Rows from block 4, named by matrix and row number. Each number is 128 + 32 x the weight over its row's rms, rounded and kept within 0 to 255. All counts start at 0. Numbers have three digits each. After the name is the row's rms in percent of the matrix's.
# q: attention query (model.blocks.4.attn.q.weight, 256x256), inputs 128-255
q.140 101:154162122088072135188165118136110190058110145069177123092138087130127122096136139080093083096100065084066141129112146195153149134127132126090102122143145143102093192134157131134163138156112079145127099171113111115104120118107075116134155105116111114164051111175102153136157168036110113174161177143103113169147129144185151103137118158143193153173192200152117177103195142108164135199099
q.141 094:145067157075145138132107128121125132103128156114126097098139156120149176166143157172157097133170183145142131119088106153118118121123157188148180096112128226113162126140134149102113084188164111132162056113080133179126142097103138102113158060158073175140137161146159128115091096152119156156140087076095084157152146144122108146141121059137113126200146132154208114181070150246077139111120
q.142 100:131174086118068144109122121118114141139100058144196096117158131113079131122165179154188115065143114138098083161129119107125094161146135114127080137136088156125188173171117111138150121124152133145126132206160092131142104157103124139153152144182146128139184125182124121163085137111150064082148074095072160146108160130120083133094091171074098115118111156142114125148119123136127168085198
q.143 106:197149155102123111114162089100098135150128159118095162118179092178118128146154104115100057124084119129126122118167136112107188131123125119150108183180155143058129119095133097094100103121158111129145163163150147128221157120104156126130140128190131064157145103116145138184118155138111119135112188124158135102105078106181167110012111073134142141188100156175149207108141137090149102077130
q.144 089:161179116159113181065164113128136108110117146005161186137072189166141139089160110130135101080133059132125172107119156134169125147167111112073135166163119132111177097109176115172116134141064131067156125143159117121149089108127185128133148099156109116125145143190172164135103155087128067117085106131093134121144122147150104076116141107124162100098130115119140134115144125134132130120137
q.145 096:166143143119105065114164098176108110108139051125073128132101104132136186115160159103103103104132140165107135160096183108161078156144096137153182143147098151140105118101139137089174099129166125160126207113196083118133057176090109135151117128096134113117156152162106147144103159100120075139132085166102121146082089125079095126102156133124087119065151135092126154122111146142117167191082
q.146 097:121164081047136083083088108124097179152126097114141051120152142150121137137140128116133210108184160090134126147156170102087156158140114120147190128163128130131184155077106125210139097129105101078189097107090083121154093135098120145131081138184136222097146115120137171111122086133155113073115077118095135173136146117136084079011184173096086143153106141132087133109096147203146129128180
q.147 100:144171104134081159082105179182122080157128122111080147096163126116071099168154134132138151142108162088131110113043140102138064131186155182129082125152098123103187140065123106088092145063136101142132160147079113114085118063158183106188137126125069104143177138105148120113114150160153146151141128133131144151149119109139146147182120089089139137080099126101141119119172154093102164094179
q.148 095:138142082122144152116146123148114153148188141114149119083093121136111128136145146083121107083162115082151147133145083130163093146104176126169075154058165172184131098160121128193128150156118132102124205081146173145111168115105164126062096110108150142170093165139096124122132133037101168091078086081138152127131150134138134132111143190153145108126064086082167129139106132106127145091165
q.149 094:103153237112176115123078099137098108130131106143100162043118122140091143122159122169100098113093115116113152129137103120111112148132199076147170132124165106127070118229132129153112083122160123120121142149167112090065082107106164224106121154112136141111086115092112122147111179116091106058139144098128174121110159163149116117042140083160154076197139111153109144144127165079182136147134
q.150 105:140113132152103125090075134154129115126156149187097094149107105157143094082217124167140146124119060162093109165123114118114145080123115120134086090123080176179156118109196132124091121105117144184116165142166148124067157137065091106142113168138135116085160127124112152156209118129133176173100145062109087154113166104157139155112063156072142118137184157166148113148131111090134106145123
q.151 093:117146140146098171121077110095094105154073151139127132168107153145072168142086123098099091106044142130134098136092103161102099157126135121129132123153120130157126197149111184183127150115119082168140085145151132071116170166135137113112114110113108117182209165138168118077127095108082110129158140112119093152106141142151109120164112162172145137081167076117107098080112139122168111071157
q.152 093:117126138149077140107104082143119163096147044107144173146154107104122159120139172101135108114098134187194201104136151105149091161127125034167234064129143128091125134144145087147137134151096169091121149110148186122062141127106189150138132097104139132117112125136121109101113083127122102113122197120145117160141152083105100100109058069150130173113066131142132123150131138154137123178156
q.153 103:138142113126152145113118064143155116084160129145133138119105116135124127128073127177088147183138205138082147127136113047154126126173145185157148073086125115134131092171085137138142129107117072138157133152200118089140105115112105196134214143094118167162116092083172076102099136127104194126166131089134139156058118137160101159106148147178086105158122103154106140109227169148114126129126
q.154 101:150077150103116149097121050137140090176136087112177137114096125097096195110138139144132134074140192152116102111148157140146077135133055134091084089119125120166088108121104115091090161108150119103095109161154180096077188149146114134117170150116120127134185147103172164189181080165182130129114168123086121137109156125133163084112123097081093179083085108097135133152139134133148154102067
q.155 097:123111055128124157105163141104137148174148068161159076127095077135117211174113193075131112134150135134115149114085093193168106090111121133175170110133132135093096123120106108109124101159111124112179086155158202173172147072108079132162202120138137125139170136109062142123148185105107123070137143168171111096092120111134127070169154154192084095120133128084113154124110123180119109122170
q.156 096:183138074135138102148157135146155116082106179178159112094144074153106133158173132164125148166136177131148084066164128115141159106103121104094129134108117136109144144143182150138118030132092139118119119108197112072086058135047114128120155099068119136125126143172095129178096119058117119164130106148123091124157102122083120128143174136110103097203159116149080100109188106175085082066096
q.157 098:147080117122164149075136117094098136097175163084155095138167120118145133139118076138104195103132127168163089117123174180131096114057110085168154121129109109069141095171108150106109080140131111184143163100101106148094172143132086116156131122119122151190089118124139115151180088151112045153114156132112140108202133146173148097133063094163097103148127118084242096116158134138117141127182
q.158 103:146139140196102146104148100150137090134159064066092136185122113128130151118129105113116156118166152133124094124070102146080109103099051075160085141110149140181134119169158148138178127137132098079153128122113133191082154131162130161134148132111104081112155158143060131134120117057135111147126156128149134109128110136046151061079108173128127127161139123110138064134123107114127180175126
q.159 095:115164128135187135182132128102135132104137115130062144055184126162144112105136111098093127083103111152167097132076125105076125191097079121111200157121214182161105147016099133088145148133202142147087075096129083185144146152139127189135200134138080149123107158132136120130122105171087127145120111127116135130143152142160100144118109082096115147175110185105137144102106061169104135113128
q.160 109:120133125138161126109141137113117123184167136114170060092100122169136173128090097087114154198139138141113098138044142116122126161142113081093078101118111136184163054101104069155130185082126131118208173120107123182121136106178153149097135128174112116097180172120255177143162106119146112137121124117125140099115125093192138118120133082173148137117082142121172097119180117151123065093098
q.161 113:175144149136136133127151120091139115109118128137101158131133168137200088118141152129153116126176143133155129150127154059128135082079041198178182124118151065085110110075074152131118079138106134158127109094092078122093142140087123091103175165134102132107147149190138150101093157154166090188179130143114109143136182177061136138134176116186121056135059066102115132124127125199151135138116
q.162 111:140083109078146115127164057174126147155092116119157170147104126131096105071147098156132094093111048106063150128075106162148101187164147155129155136094131143121135138144093110166077110178159137105164187144118155079162123139050126149179057118136098153141092132105103095167147174142081151176070141186104101107136123153088094146148147120128089135148171124093107129093047104109113122149123
q.163 103:132139132176120150088129120120139112120141135203127077054131062097136082171204108152080169116112131125113068134168141100080128117152090145163192136103080079142159154136103141185145115109142100082127140116154089123186159152099151142108127089142178156180119123107122096165099136134173136143108150158134052148135150136120126125114073170108185111126128079168142153149191066160141117141131
q.164 112:106102139107181080122146078128066175175119131186117109172131147099129082066161159067152122163044198138113128136214139208068127143134086152141109110122086143147082120163134130137139117083130115155151139115117134140132158149148087158075160120104157101042089155098121134115148143108136112113106173155152064057120127064088124147143138134147147151118121177101144134094117098146114115181122
q.165 114:084132138117119152192131112126144179097132155142128208105095122126182088132080119119157166152096107063190140160134117067068134167108119106118090101085164092136143131089087117125084150076119142158145138081141109163141125174117090106127133106142112182156172166159036177151113112127072134124105205083164144148158117115143152120118102106139115133147121102131160136126125087144167156126125
q.166 109:103175129134102072118155137143122118100179112157192132184144049146114171107131114160101137123122124114164094113153112200074172163106114123165152153107145180113159188131150111115102143108106125090083198143126149100113171147133140078165132125161135084114104132081119132119178161089086145215068114140100172133160108157142133130159119162071168077108132142061095158175148095024082169166136
q.167 101:093222126152079149151100103071083099104081099170105166105166126101182148122159110127147138149123117148133144168111117122088088155137152091141111132093118111175135093133103131150052159110143142172110093099113143123141160099061133118123110113128139142120143184153168131126097133122089122179116156118120150118087148152154157155136092157089122102170130126127111155162131093099095142088067
q.168 107:119198164144112110134182113181161067130124124108134156138138134095085159113095128103110148159138166099120123146034116056102045148058070108139078124118143149120124124119134125098106135120140172117099151153140156106124105076122208158158170154110127192125142117072086136069143080148138127064106156083140145104122107188134158133143112172120125181130075083137145120176102091093154133070148
q.169 108:103090101104145172120107131091117146077110216188119071120121130130110153087175172131094133117131185128118087122130069162101118105144104152108108161127029105139167138181125180190175122147140052162168124115153111173145134118127121132125051073187097155106125101162087076090136111090135135174161119090141126121126170135123084118159114135150171116129144123116126130110127032117143080110107
q.170 106:099154116121060119082139160151105113117131139129127108113100086104140078209178196128134109092056088096085102150093088178194138109152157171131133138130105131102142149127200115132156111148155093154112175095088127155107165181157134144123159117123107159113114129152144153159126156104102084100160128100101062170094184135155142092136035105134154146112188100116136087133126133123111153106122
q.171 113:137114152182121127120195201080206120141118117113126139112113163157087119094106120137112113147079099146124104137172187132122062169091163140093126198127092143116127061086047110109126141132146110124111155124135135083126080084157150122131120155147113123104146207074081116167132170136152112114096205141142151114139168138108168130093162161149146124180110063125152154076143185074133107064134
q.172 110:137109063159142161083132089152156190069134123136098115099129093138097194070181106113060111131146186104140133147119125112067157129145116090142154080152160114139174169120140176120126126140122171213169166172191099073137099143145143130140121081128091128145148111192141108157133156158076149137107102104136028152130138126172174109065143076139123105119112142137180123118071091095093116097117
q.173 106:131121160101131151113160119067116134086142149114120208117127128080131132106154118115147109126114167134085135130078170120126090100104120124094120118087177097011066119139148084111120105139103173110111076111103162135127179130104152112097088070089158146096122101115170093169138124120147199167179197168109080061126167154147121113092133087138110110169069122073167123165130174091096120139100
q.174 106:095142159142178145085124118070075104139120140184097109145135139111171142146070045166101148185118148077091183111162155178105128139150110166185087176119090173126090086084130132116153147109131117101147111139083085091182201110069147131097148143100110112140140108116110136098191149135136176188094099125149105182121127118109096115106127130040094113102071121146123087128093144107107085129115
q.175 109:099129143108112100055156109160172184105087123114109153117160190129153129115081139064146104086179044113070163115113106150117109155128127123137109107187069116134116065157146091111063099074107161096106117156055148115128131117135122195115064136178098125150159123156159121126131149132128143152170172128135169135137140112099115095132069049115133133100131167124050173196117119134141106117156
q.176 100:110117167166168189149149180129116116141110147095171143144079150120137107154143043105101132156141106093152099089124154158137147129141129131183038100113131127217125133101147091205064149108115127122144171142162142145125140170134052180149139157125111117161085155044202099161168126142101127161120086117082122059181083143162118139127180096113096142112132134140104119111192146121122133192145
q.177 112:127151154073128109152112133104048202124082048125130116097109141147106150144137170149171080130187130147175087071111148118142119131151102152115156162136147087093100139147073178135137177133096098166082113151139099119098136124154077152112107204128146154125124134162128120068138132080108086213172147101095125116127090128192140104118163148108156063167104157122131126090208141116131125103115
q.178 109:168153135120110116139100105159079133153126123139188076129128128165061107183128071132158087082125106120061148145134118137139114084150181174081149105161136104104139189114165110088061163127178087098120151162099130151106141112162114119085141142080079084182064036120110161117093108136143146130121159129136084140077134079145066078151142123097130179141199111182111166162163110117102151083226
q.179 106:160171101029161098128129153156172099116061082093128143150125113117084096166101147090165151133135141090096148114139120060166128121094129143150087127094104103210148062139097103144131140120149108116064124139146108151232124135130155124162110116089202113131163152154105086123095089092132047101160143107105179180143135164135117188134141162119174168182137162143115164136137078172165106114105
q.180 108:105152151087122129078208109195121213073129120144112153080158097072219067105087077169179131100089132113125072156053036109124049179166113093125159119126187113098136111116131125103127075112098113112128090128111109143092125177108145155119158086104134194125110175175095135117146160075130169122139114130091127157088136122108128153132106159140090142136075157174122099091113118156097142127152
q.181 103:062105107134089104136105122119099123175117169163094084135104105115125133121106128118071155070148153189067136137114157095110145199133178080119098122090121100091109124124147129127130139159145135113119134106111113160191098150153098152171142135139155142122120107127105131094157116078147176103151133055165113151170134146141097115101058137099168175126102142104115107090059073142082109132153
q.182 108:125175137174121155147069099105158058161148131162122079095117065099134126151148078114096149110082126117127168182103159113105169113106126176171092125138170176143050134082081128146138166196085095116126124194118080121119115135063067146131055121080142130149117216141176148147125156132123158111162112153153061088142100198111091044138115129126161124171099130128109107095114123142149082142075
q.183 105:148173121108128137131108088120131127174142163142130161120192118107172115151157100133178114126149116153103070124151066141123114158099119113201139185161152161190109158126088122179118163122107127020099131109145112122143062151085109152094121175106117183117150079091197076106192141139089100138172079120134155141145134218094128107143132160121110159117077154138147115137135131115143130133147
q.184 107:119120122151163132116146155072097088111178138159135183099105114131199085138097168155162139137161088191138121139105138151114066126144165115195103104087120107035125102101090096106146107085161126132154122135143129127189140068088149099120136102171136118093069167132114107162156175162162116144150100157095106161106144113105171132141143154113140107082113174191140123206158174080117189110099
q.185 110:054152149135159199145169155108127135115097168145136097130132125092134169079134169185039124114123125111128129091211123176121189143121123239139063143102100114113115121110115126146137121162137131172203138137123083137162126125184125068142120097177178133145066114122104117105065167110120122138051156165159163085150155158099172109140127118164152128143108134106111144122119096143133095133071
q.186 110:130109114112147073149163099139173125099118143121144116164109130073068110131170104136188144112093153070131122087125116149163163133187181147101117081105133153148127160187186136188150099198105102147092152126156064123120170208177168162159154091092128154127081119178137083134163139121057155167087124176170076100124104115163102063189113099136095131106148145045096134081151107128077109132175
q.187 113:115071148199069150051121167156104168164123100150121170146101109145146119095139116083124111163146093109141123158144099120122124095084111143097195184105066140117078117118111132165144123158109106120107123074166101096098086125177119126111137149159104120126128132149133121115116094061192086187107167164140172129128130162156122117094147102107140135170142132107155184141110154109171102068148
q.188 100:119086087122102116139162166088105111143158102140143120217094108118063136136150176125170122110108134090138083108119114150186119164117123219140137128164119109147124143112141140085131145196140086115176128131165155086145164117160128122117168173145090140055123170100157127121159149095123136137137118158201145131125171128084169128124086105101100108127131113112161148154098116115071138155209
q.189 090:154106146112086150122160124131155102212153116124105078129124094171117136107056137114183131094120144176100155141141153073129110114092187155117106098150163117139158109124128080102117188070128148144105126148151162165115117157097115134132126125128121157108119161148114163140161089155158123124166077110160114151100106129151093079073103139066083147154139127104177152144072095137120128149154
q.190 098:098180142155126156104164104148126133127117100130097156135138162090147092136081056103153130101085098095125073087147129175124117171141090088117050125110086114146195148094132155136070105043097170108128119089094166167123099177131119145134126116130129182099146163187137091139169090087059085163150128206168188138110103092155148144109137117010092197122080130178098115066125119108131114105184
q.191 099:113078106137153148129123131091108097145112121221098145102165126134095101145027101197093190075098132207130154117172160140191059100154206136124116183148177075118101138118129114107097133106181158129130081164130113119139142103153167133063159111115143105113131145121212117100087147162206120115078102137119103115099131107106091077117143052144122152138087138137112134169097129165087140120091
q.192 103:124144126113132206144066103106130094175163125149147060153067067099131071143121172126126119124173115139125134115139126103100102137190136084106201122103145162125135101157076093139108128170176151172093099129093161137142116171129151078084124153099121104116155164058075086142072124138147090121117121102079144095105170113161150109139152181124069139111154119120167125102140156167119191110127
q.193 105:100090122127136086086129140164153174107140144126103141144155166109130122104141139132104129127081123125156102146096104106106175142111152113100116101138098161177182144167123148207160130120119141081172104108118156156163138180102155080151113100111176163126147082120117116195169120220186159124131114116186129112153167134108066083141046094108054175096153151127123101089144185110137138129121
q.194 096:158129104112101106125099106101102085145164114129119153098122173126167114108127128152089085084161122127077111134099152083102140138111154159153192110156140127119144185086136145091134123150090113167153139143108172122142142102176149097186149118132125143149129177171101097113137129144183123152133160098097114111099130153123140218132117071088179113146092139123175181172109101126139114123210
q.195 098:160083104101116111140131187064153041128125076179056084157152179086141066180097079125170153159134133155140159077147195126141132090150158168125164134187158113143138091172107144107119087145135104113074096199141138062101190117129182120131086069139145142056139175093138134116174116132149106159144101110164097067156141111082131140105149135163076148162168075142153100129164158125090100141088
q.196 100:119094102177120087166154129070145083112147094124109092093185163146156164177099110139098167150161141094121118157200102152139064069178138094138139159061061069130162163118150134176088156120078131131131106116096161157149103123082184134206117091109115111170133130166138118117165083120145072130085132085140148133165154091107100162119136156103149154150140186143119134152110147119121115182183
q.197 095:154155106152146163175147164106124126144164107130132121151216122109097106048120079155115149111129128141149077161125096121104105108096198116167122210123122154152151104145118142141072124125120073085178104113192129190166056159131161163135124109139127176128135162169088150119187133132096140127099109091119124139133130089111110169098095099160129176130170185148129147138088095161106155129154
q.198 104:111144190124127161127150134135136129089127122140114060077133134132059138131156105104066124090118116142114119128073143157148161163110139097119110123155153161111201089071122157126177146142137119093168104093112129161179120185099110097138139143119156164136159121096135156154163100144195155174080204140153111142168134157145119076153080113094134138149099058133059128044149087110197098068159
q.199 095:134144169135090114085100099129166129132131117113081123130146146114158071147124116156115149173198131090101121102173127113128132166156152152110140105104162116143158122167148096154076163089119151129128136125097094149104121125185146192127148152146146112161109144070122121087140099125210115109136061075097081071135120106169057111126145139077124124125114198156143165053221085160154134138134
q.200 092:139164114148132129120151111157108116163159151124127135142120120114151087088138168155140054181103099159226091160121097148103128122129108169158132147108135210167144104174129174091144183099153179113145096119115084106167113031169144157178115155164111136121109146119108127103134148147087117117108108085103173135114202138129080161072158166133104156112148114111160139102138096118159150097110
q.201 100:161168140126016151131120141088092103182161095083105098135138154090055171133101114124169132158171130107122203161128171082109096106138162136108168124091100117103169157116135084069126123124116065110138152158096139138072146125124064139172135081095128139128170111116122101152150151145180141088126155082130134127076142108143182139110067111155094080168131101111129134131136204104120067118086
q.202 099:110091068149166075112143150099121079143004123153145208098132105138107165121107122128104137109055127104126141149153161130113136135091130139214155131109094116191155045133125154128190172153149075115128117110082060090173156155145205148133155088088163124131097162089131123140115087124142103074118192110143102125124153136181145080089098157120122131175101127109108167132140131113091113103107
q.203 106:114147115123157087103103057129101139142072103156148087149095131135148139177178133123188069163149100165140111133176136146109148146180144151141137137153105125120172186095116112134103133150060109064117105125111082168095062143147150181186066074151118124089111104120104131192140153072121083136107118176134163100149191157108131145143141111135093043104121110113076124141114169168118120089160
q.204 101:142081127070116129169169128137200196165163153124148045102138116143130151097125119073180155140161168124125105138109147116125119102077135140178136112155142109094063154116125129137106197151075148121179082146096159149121096161177138139076127109085128128094206114136174110079134198155147129137105131087155098083127117145164102128146129070126106158096109159042146163127117151182140054095079
q.205 105:099121125137160151137130104175157120135186110096133182104115117119184126155107107119160149112163183108100119150092084098177065155135139132100138153139140114097109137136121072110098114135103089119149121097120075072118102140115131126084090127129156153161102081042150126136169135127129214157131106137076125129159071050169121133096080085185136171148146131130111161170092149104156103085131
q.206 105:067116173096135148132151080125122089166123144093148176094157107114167125135119116153093133086107087126103116138108162163134074137171087118084131179101189136082125093180103107138140121103155162179084110160152166098071118141101138137116145130121102127118103104172092136123173136145127148201111222168117119092132124083058144097104097112129116079097106136130145201148149199107094078168114
q.207 100:115149153169131074124125150171172157151176145084112134122105119138160120130164067127103072135158111120163120102109116088103151127141126149102090153176108110094120130152103136167155103089129090090116095116122130124091110134112151102115100175135114109121166163054131156134137180047154152158107142183135116161072174129129143108089156164142178128137076131164091173141180179120146068177095
q.208 110:113104061084144155075125107140102099104127102137140112086140142148139092223134107113126101115056151151112146114202123135098133129170135144107184128164117196081060094108128079132146162133101097142146140083110140183167132154167112149116099094116130127131109110138129118179150106187109118084139134082138149133140129150190147142165141183131127123172131086162139129165110160125168084082159
q.209 104:088090122085060094120117112124156152127133124166117170149128116114125114122140096165173094114147129138135100130125126116160068149134137189042125076131087138197145149152122175149147145124117083159160117113157112095100162123092154090088112137162104118161122122152096075142144129218081120108138109137135100155068145100079121145157124162122096126131101154156126155094111064167092175132091
q.210 106:121111137158135146152090118142207087173109188102068147057072109161172107126129107122075073077109161150120134162151146076118112094164164121136163112155195112099097155161100159127138086167131110110141081125084113130105110117187134117112202074054118117150144107173129042134148118159127146133136154115170147093138172106087155155106113105148117112135118079128132140163099166150048170111077
q.211 112:157154143057097121152135105097093124099078084143125179189064169110127123114149119166166138115140076104119077088109144121100100149116112178088114146173093114081145131138143160106080116110100125150111163141135171144151124201193069134185125166104179124107108109146153079076157142173113138096100120147110177140120063104077099163058143091098088062117080170177154159159136094124113135176151
q.212 107:110146133137205165100090138090144138157183148176094131132154148090174141135136121187114074103157065112140086125100120174144148140133120128151129091118146166167188119163166146172141084142167112096127097140099141145119102105130136104134131134092101152110140154120087142111145110135161121129135136072157079164135115125131150120090180164107152110152141131157138189108137087159146139170154
q.213 098:099122152106182193112154082177117124145127153092097155123180154121140119105093101107117138108081133093110171126140092160130130109130114117125036112129135182099066129130118169126171156106121054114166081159132085082092140119137132140120126122112160181103120128142125166138094097156160125114134170157110037072086131123173156083112086141178131176141109136145177189118118142099153108142088
q.214 102:093130177137122201131109076131093114138104143112152108132081108140112086116107058131125116121016138118100108138152111080150179135118166159157174146079151115150165105147082073107099158120139132081128110107068156157154204082119105150120160112164131134197044080097180151159161132131142167117108158142121161111088159147154086122080158105129111148167076120167134097087159127140128121128101
q.215 114:132176098154061139097104077117180124148092203137136171131107138117104094140083106161206172144147119102119131126131200128119128109134100144142091111078084083173112145157123075196158147057092091105096102094145158212146103186179105157135121160136125185114147153057138161083112111122140129066146134130115150137154200083138129127136098165125140123180090104133137086109124133125140152107191
q.216 108:161143159088093109166185067179120088131165086176130139146152158079125111163128140127152112180123122138126103091110119126079059146140181126184116135163065168138130157156113183071154098123127052084112139112116114130114143083139127104166150128137175168112160130110122149130186111148152115155107114064111130119107118095118102118164139115134076159158175192068134130125117101134077119140105
q.217 095:166166183053177143093144166141106129164060144149145102158117115124088118161085141142142120129138090146082095056168092170119150146120134091126124116135139086088212200162094188134185114163098131111113137106128153080144116099035120113158140061150107098082081195134111054125109151139165047129085092108135093148136101166161127105110139166136114161114085126105129127120133159125174163164112
q.218 109:102143136135175150157151148168154078104142120091147124092103163178087118084160091117114089131135150101124114121143139204158108128151125104144169158119160172121104133121187137092148166128200111147113127098140154115159126127107142069051064123149118096103185108140140129087131145119150149137084202095067157108115155199162168085110101160112131187127158078134150175130161107088096061087114
q.219 103:115156112145136088110158139109141112120140135140110133149111163136164086151138134146173121110162122149166092166160158134121194204162117172046142142123067120061092114141144128133109152140104089087151094144154121132111076156075164140086139124138176068121140195091066111084117144123138136137138087108117106161128144146092192084145096099077192131098196150124133092081108171087148132160161
q.220 100:121101162149174177150130137112202129136093155091102144100109149102133067105152138083196112140065053201123072121127109120081080171111210142145110141082098125130112137137153186128121119130176101147106185113090115154167123090145093143120128113169132115152093104132103149116154112161142147179163110085101099145153113139149188043149102109123076119124119156127121190085147125182104178055150
q.221 104:078174158130103150098118173121111061131129169081158173129114161171116115085180152119209082160148151164118101175138098163143158082152084111127110111159090064057086167160165115133048170107129208128129109155206129119158152106090106161139192152115116197090094105101128133124133109101061079108159149152125116094126119111086159117129130082113161173124160154136085141133118104091144126116180
q.222 108:163126154169109119137140175123137156047114096075180212124137106164088117123112136131101148112161087129151099151163099134126095152112159184127139095151161120115134119157094076088164131110149134199080094121146117094085104177152097084174112106085116169080120149168125176122107177126135105111139123125154126102125169077133175106106158115120037196170097168117149143109119094142121137123121
q.223 111:140116129140138169148196091164129086146128124073139208127080153143110121120107117112149167099168097163094111132084102125101160130103121103126071161132101127115133107138118057126105087139157197075115106113163092146093115123106137136168067150075065156140150159081131166218149166151117131149159092170143195132047116146113071151140139140131089109085090176173185171185099066107164189153113
q.224 096:089089139079106139174084150165154075142087123107124115100080111078141148126125152066104102110126097119128108086118146147172120133105111138148110172113111144124113116156130110104111141133098161134159046097079171141102134158126112138152107096025112151126105166114151139093155156099117163127138081077112118081109182111090093156165089142080087138178143129070121157097106144154142125138154
q.225 089:153074168135196095158104146121116098152106130158118087105096140157113132093162133148146144138138107052137107156081121140130108117103161134137082136118059098122106099119130098134201045157151154108185140123112105128141073105144183150150160108116182132129155162124122088211152139127114206145077092060144127107163148151128111149114094112173119119133154166159150139173141124096135132140053
q.226 090:127092195142165103155061106137104150158073140125093134119127116104129130118096182124133126154121143136120136123128093122033076170192136156101163073112167086111111123104152181148144126150159148123199188091089132149146123101109138196105105160028069140113104131066150170093106123150117148133117123113149118125123129117126145177204128122085160107133143135076096113063186161143145081077178
q.227 092:117121098093158116091147121121129130122092121127130111073190118114113141136120150182139110067160136079134122078178129166113117121095165185087146076149120200090148134163154105132210117110124149107106081143098138110240119096134133101130097110187120147095098125120124116108097099137068133119124138124112128115133169108102110101117164151142156149145075095106185173135176142139096152149102
q.228 093:126115106085103171124138108132111109150060116113105149184120170139146107090100146153165132141124128109034117137145151138156166098110148119144096106102097072124140160087153097169142115135133082142104087124106106085147193145146099115142112193136082189067137112104100094136163130126137176175158197142100118151049079205219133131184101143143092132161151079097168089148110157134150121126110
q.229 093:140167051156139163113157132090087114129111116104113172132169184139140149074108142131042156140130129145144119133138205122157101092134096144107180131115100160076141105117123123204108124118120123153170108102145128167035204147116100152073187169122113117076070112104083114061101124050139104125112107162123089119125132111057070115158085153150107116136147066098157155160048098116140129156157
q.230 085:127159130059119126156212117077193137092060104145132083139069104097096088106132146149157142092168078127133140172105139119141168167119155095142126170104116125215127132110146154077117123142153131144130130093114128130098079146147157119129128106139095071010079168129183149146147119190161118127126116225136111094183118142091201129191089093129095134124097081141135111105090138169168138153163
q.231 090:158118161119131052127167098088133127139161082075110102081111113151141111088101115118087151149132149121154144099127128199125109100137096108101112091088104153098133118153085149134151140176155123169118063141109136123140162090082124057080128157060095150137136109092143146163117110183128076152117160105152147114119164108134050095077138114118128080134102136148181114183153077086108139158148
q.232 088:157126128127163128124113101131137114133125077126107114133168123084143115106097148147075105143147151104118142143067161137140118181109158187085121177154137124184069105088167101177065138147149155131075085076147198119123122134161155119157129153136136119134144191097098099094118143115151172152117140087129140101118182165079119139136085117146082076068151109149229163168122032177129195171136
q.233 086:138196115187147115120129143162150090114124161138094102129075099134111117161140091097072111124082163195137122139072185076161055129095177191130101147127165117122143172156118110109138145198066145153115092194090090082073094164116135142118110074139221114129085121140161132154112126131123163130124143167133127112181107162111125177071144111132158102138157093137067095175148102137154139121140
q.234 091:109091104116153164134150121161136146097078114144138150175157171133107096108147052121090136142130116162099110175150108137146102111137150141148098120111157080090078121139089130083096136096115109120126105117113097098107103171083070076145114150165081126086147135074102143053076121110095119132122095150147133120132185131147189140139166187149156058095134123092057114162153081130161084156105
q.235 085:152170105143185191115143121085194076161113123146102112133079150122131072077138147148150056150160137097126111123130147131170076060059125176113134119127172143140111120165110156129157139111111104058144117147155158132124106116086150139043071132137180123121088099137124159130135128133053142093106113114089120115157085086099159145099176143136158172109094126129137147086038106124148151153094
q.236 092:158112088166114131090090148178126073141119106148162095151064135112113102138117104139137204139158050160112102131121108168157097083128187128150153172110110132106091112148131090156135154139097138105103117128147099147105115103119166143087141154101110076139175139147098185171139049139139116143165099110118109142153086153099148078187105162150171159116171115200159152152180097144124131136136
q.237 094:118096156131157070138115192107129064122161132118155179157128124156093084059153173115110132171130137188166101126130099100168099187081177139098073112146096121121061109142101167113116130174107154126131087104158190178095178146135119143096133115083078113073136194099142109112133128079106136109154137083115091172158134129133097103130122201198136140168132197159079057123137118144166133174133
q.238 096:133147152071161154152135067147116108133134166122212128140132130104134098203130170108111113102094079065132133113180117104194155098064133176126105131096089115099164130158154118159176096150141061156125096131196149119132042105128207120170124152101156153116136118142139108124123190161134166149184148125137130140132132170134133134090094179129191230111165134124144138126154168169089133067093
q.239 093:175107114148110109185198136145110092056164071124122145138106141062198173108117107194109131118053065138098131167149129131093152124064061098111150164140171153207141153164128191090053190159115139088169140141112119115087111160188142151179158180202079132091090105113143124151113105131119096129099107098104136122200153051099127138111158090112125083173096114124099069106148192113132105113172
q.240 102:062092072073139061127043130140112134185206169048157145173139111110110153097163145155135145135186142129091159123037160141154135059080174085111114086085102125142124094135121064158144178129112136157167088130149069105126147129116107115156085094149141124095093117087125080121141117137109107145128100098153178122133107100137111080118139156171098114128131160066150148079079113090225129159125
q.241 103:109106181083119087076135108148108139145136103158069105096067148093145106108135166126121141143161075107127101134133090149137121110161160088176102099150101097154194095164160115134126137155158093139122154144129125114179100101112104111122131148108101152139161087105074128145178113110155200102100096181152145176152088143107069209151108118146150114098124135116100101106110112029136105159110
q.242 100:143106097123164167109090145105156060096103085109187174131069138123154099152109130159096077148164122165181136122107092156139134177160184181091171148171176141107134110210142152119086143153132135158154195127111096159156123097136176168150140079181165149110086074116138124122124158176136181110109117097133159108195146116101130106090163106143100071174165120101042118062154098116135104130081
q.243 104:132129065171140132109139091150145120102165131089155132129158091128139119128117170157211132199149071100106081097144120098166154090089103186097142126115109112122126150169127151157140174155123030127157131135118153160103166149115155141090146167185078059120104076112117103108181080091132088093090142119104106119128097087086097137134098132124122101119088138115148136106078108189132115153102
q.244 102:136072182074152086138149161169096196091181037115165170168103156135150158133125159116130147136130100120116124145074116155125064166128132138121109124149164133118149156111075149096163106065082191191108123146179142068102123096097132087126117155103168150100173134120114150092115140110117102142116130133146122065140141136140156096128104093125117062066131125108135113120124098107093161176105
q.245 099:102158124110196137101134105121142152084116169156103143178109146157104085140109088119141187120156102147174146138127176169160094170112138073119113140133083148139112098092089147117022151096124177099168129093145108161121158105118158115107131138103137162174159188065166177121158158160205142135080144182133183092167138088148128118113165102162132122134177116141155193062111099163138172087114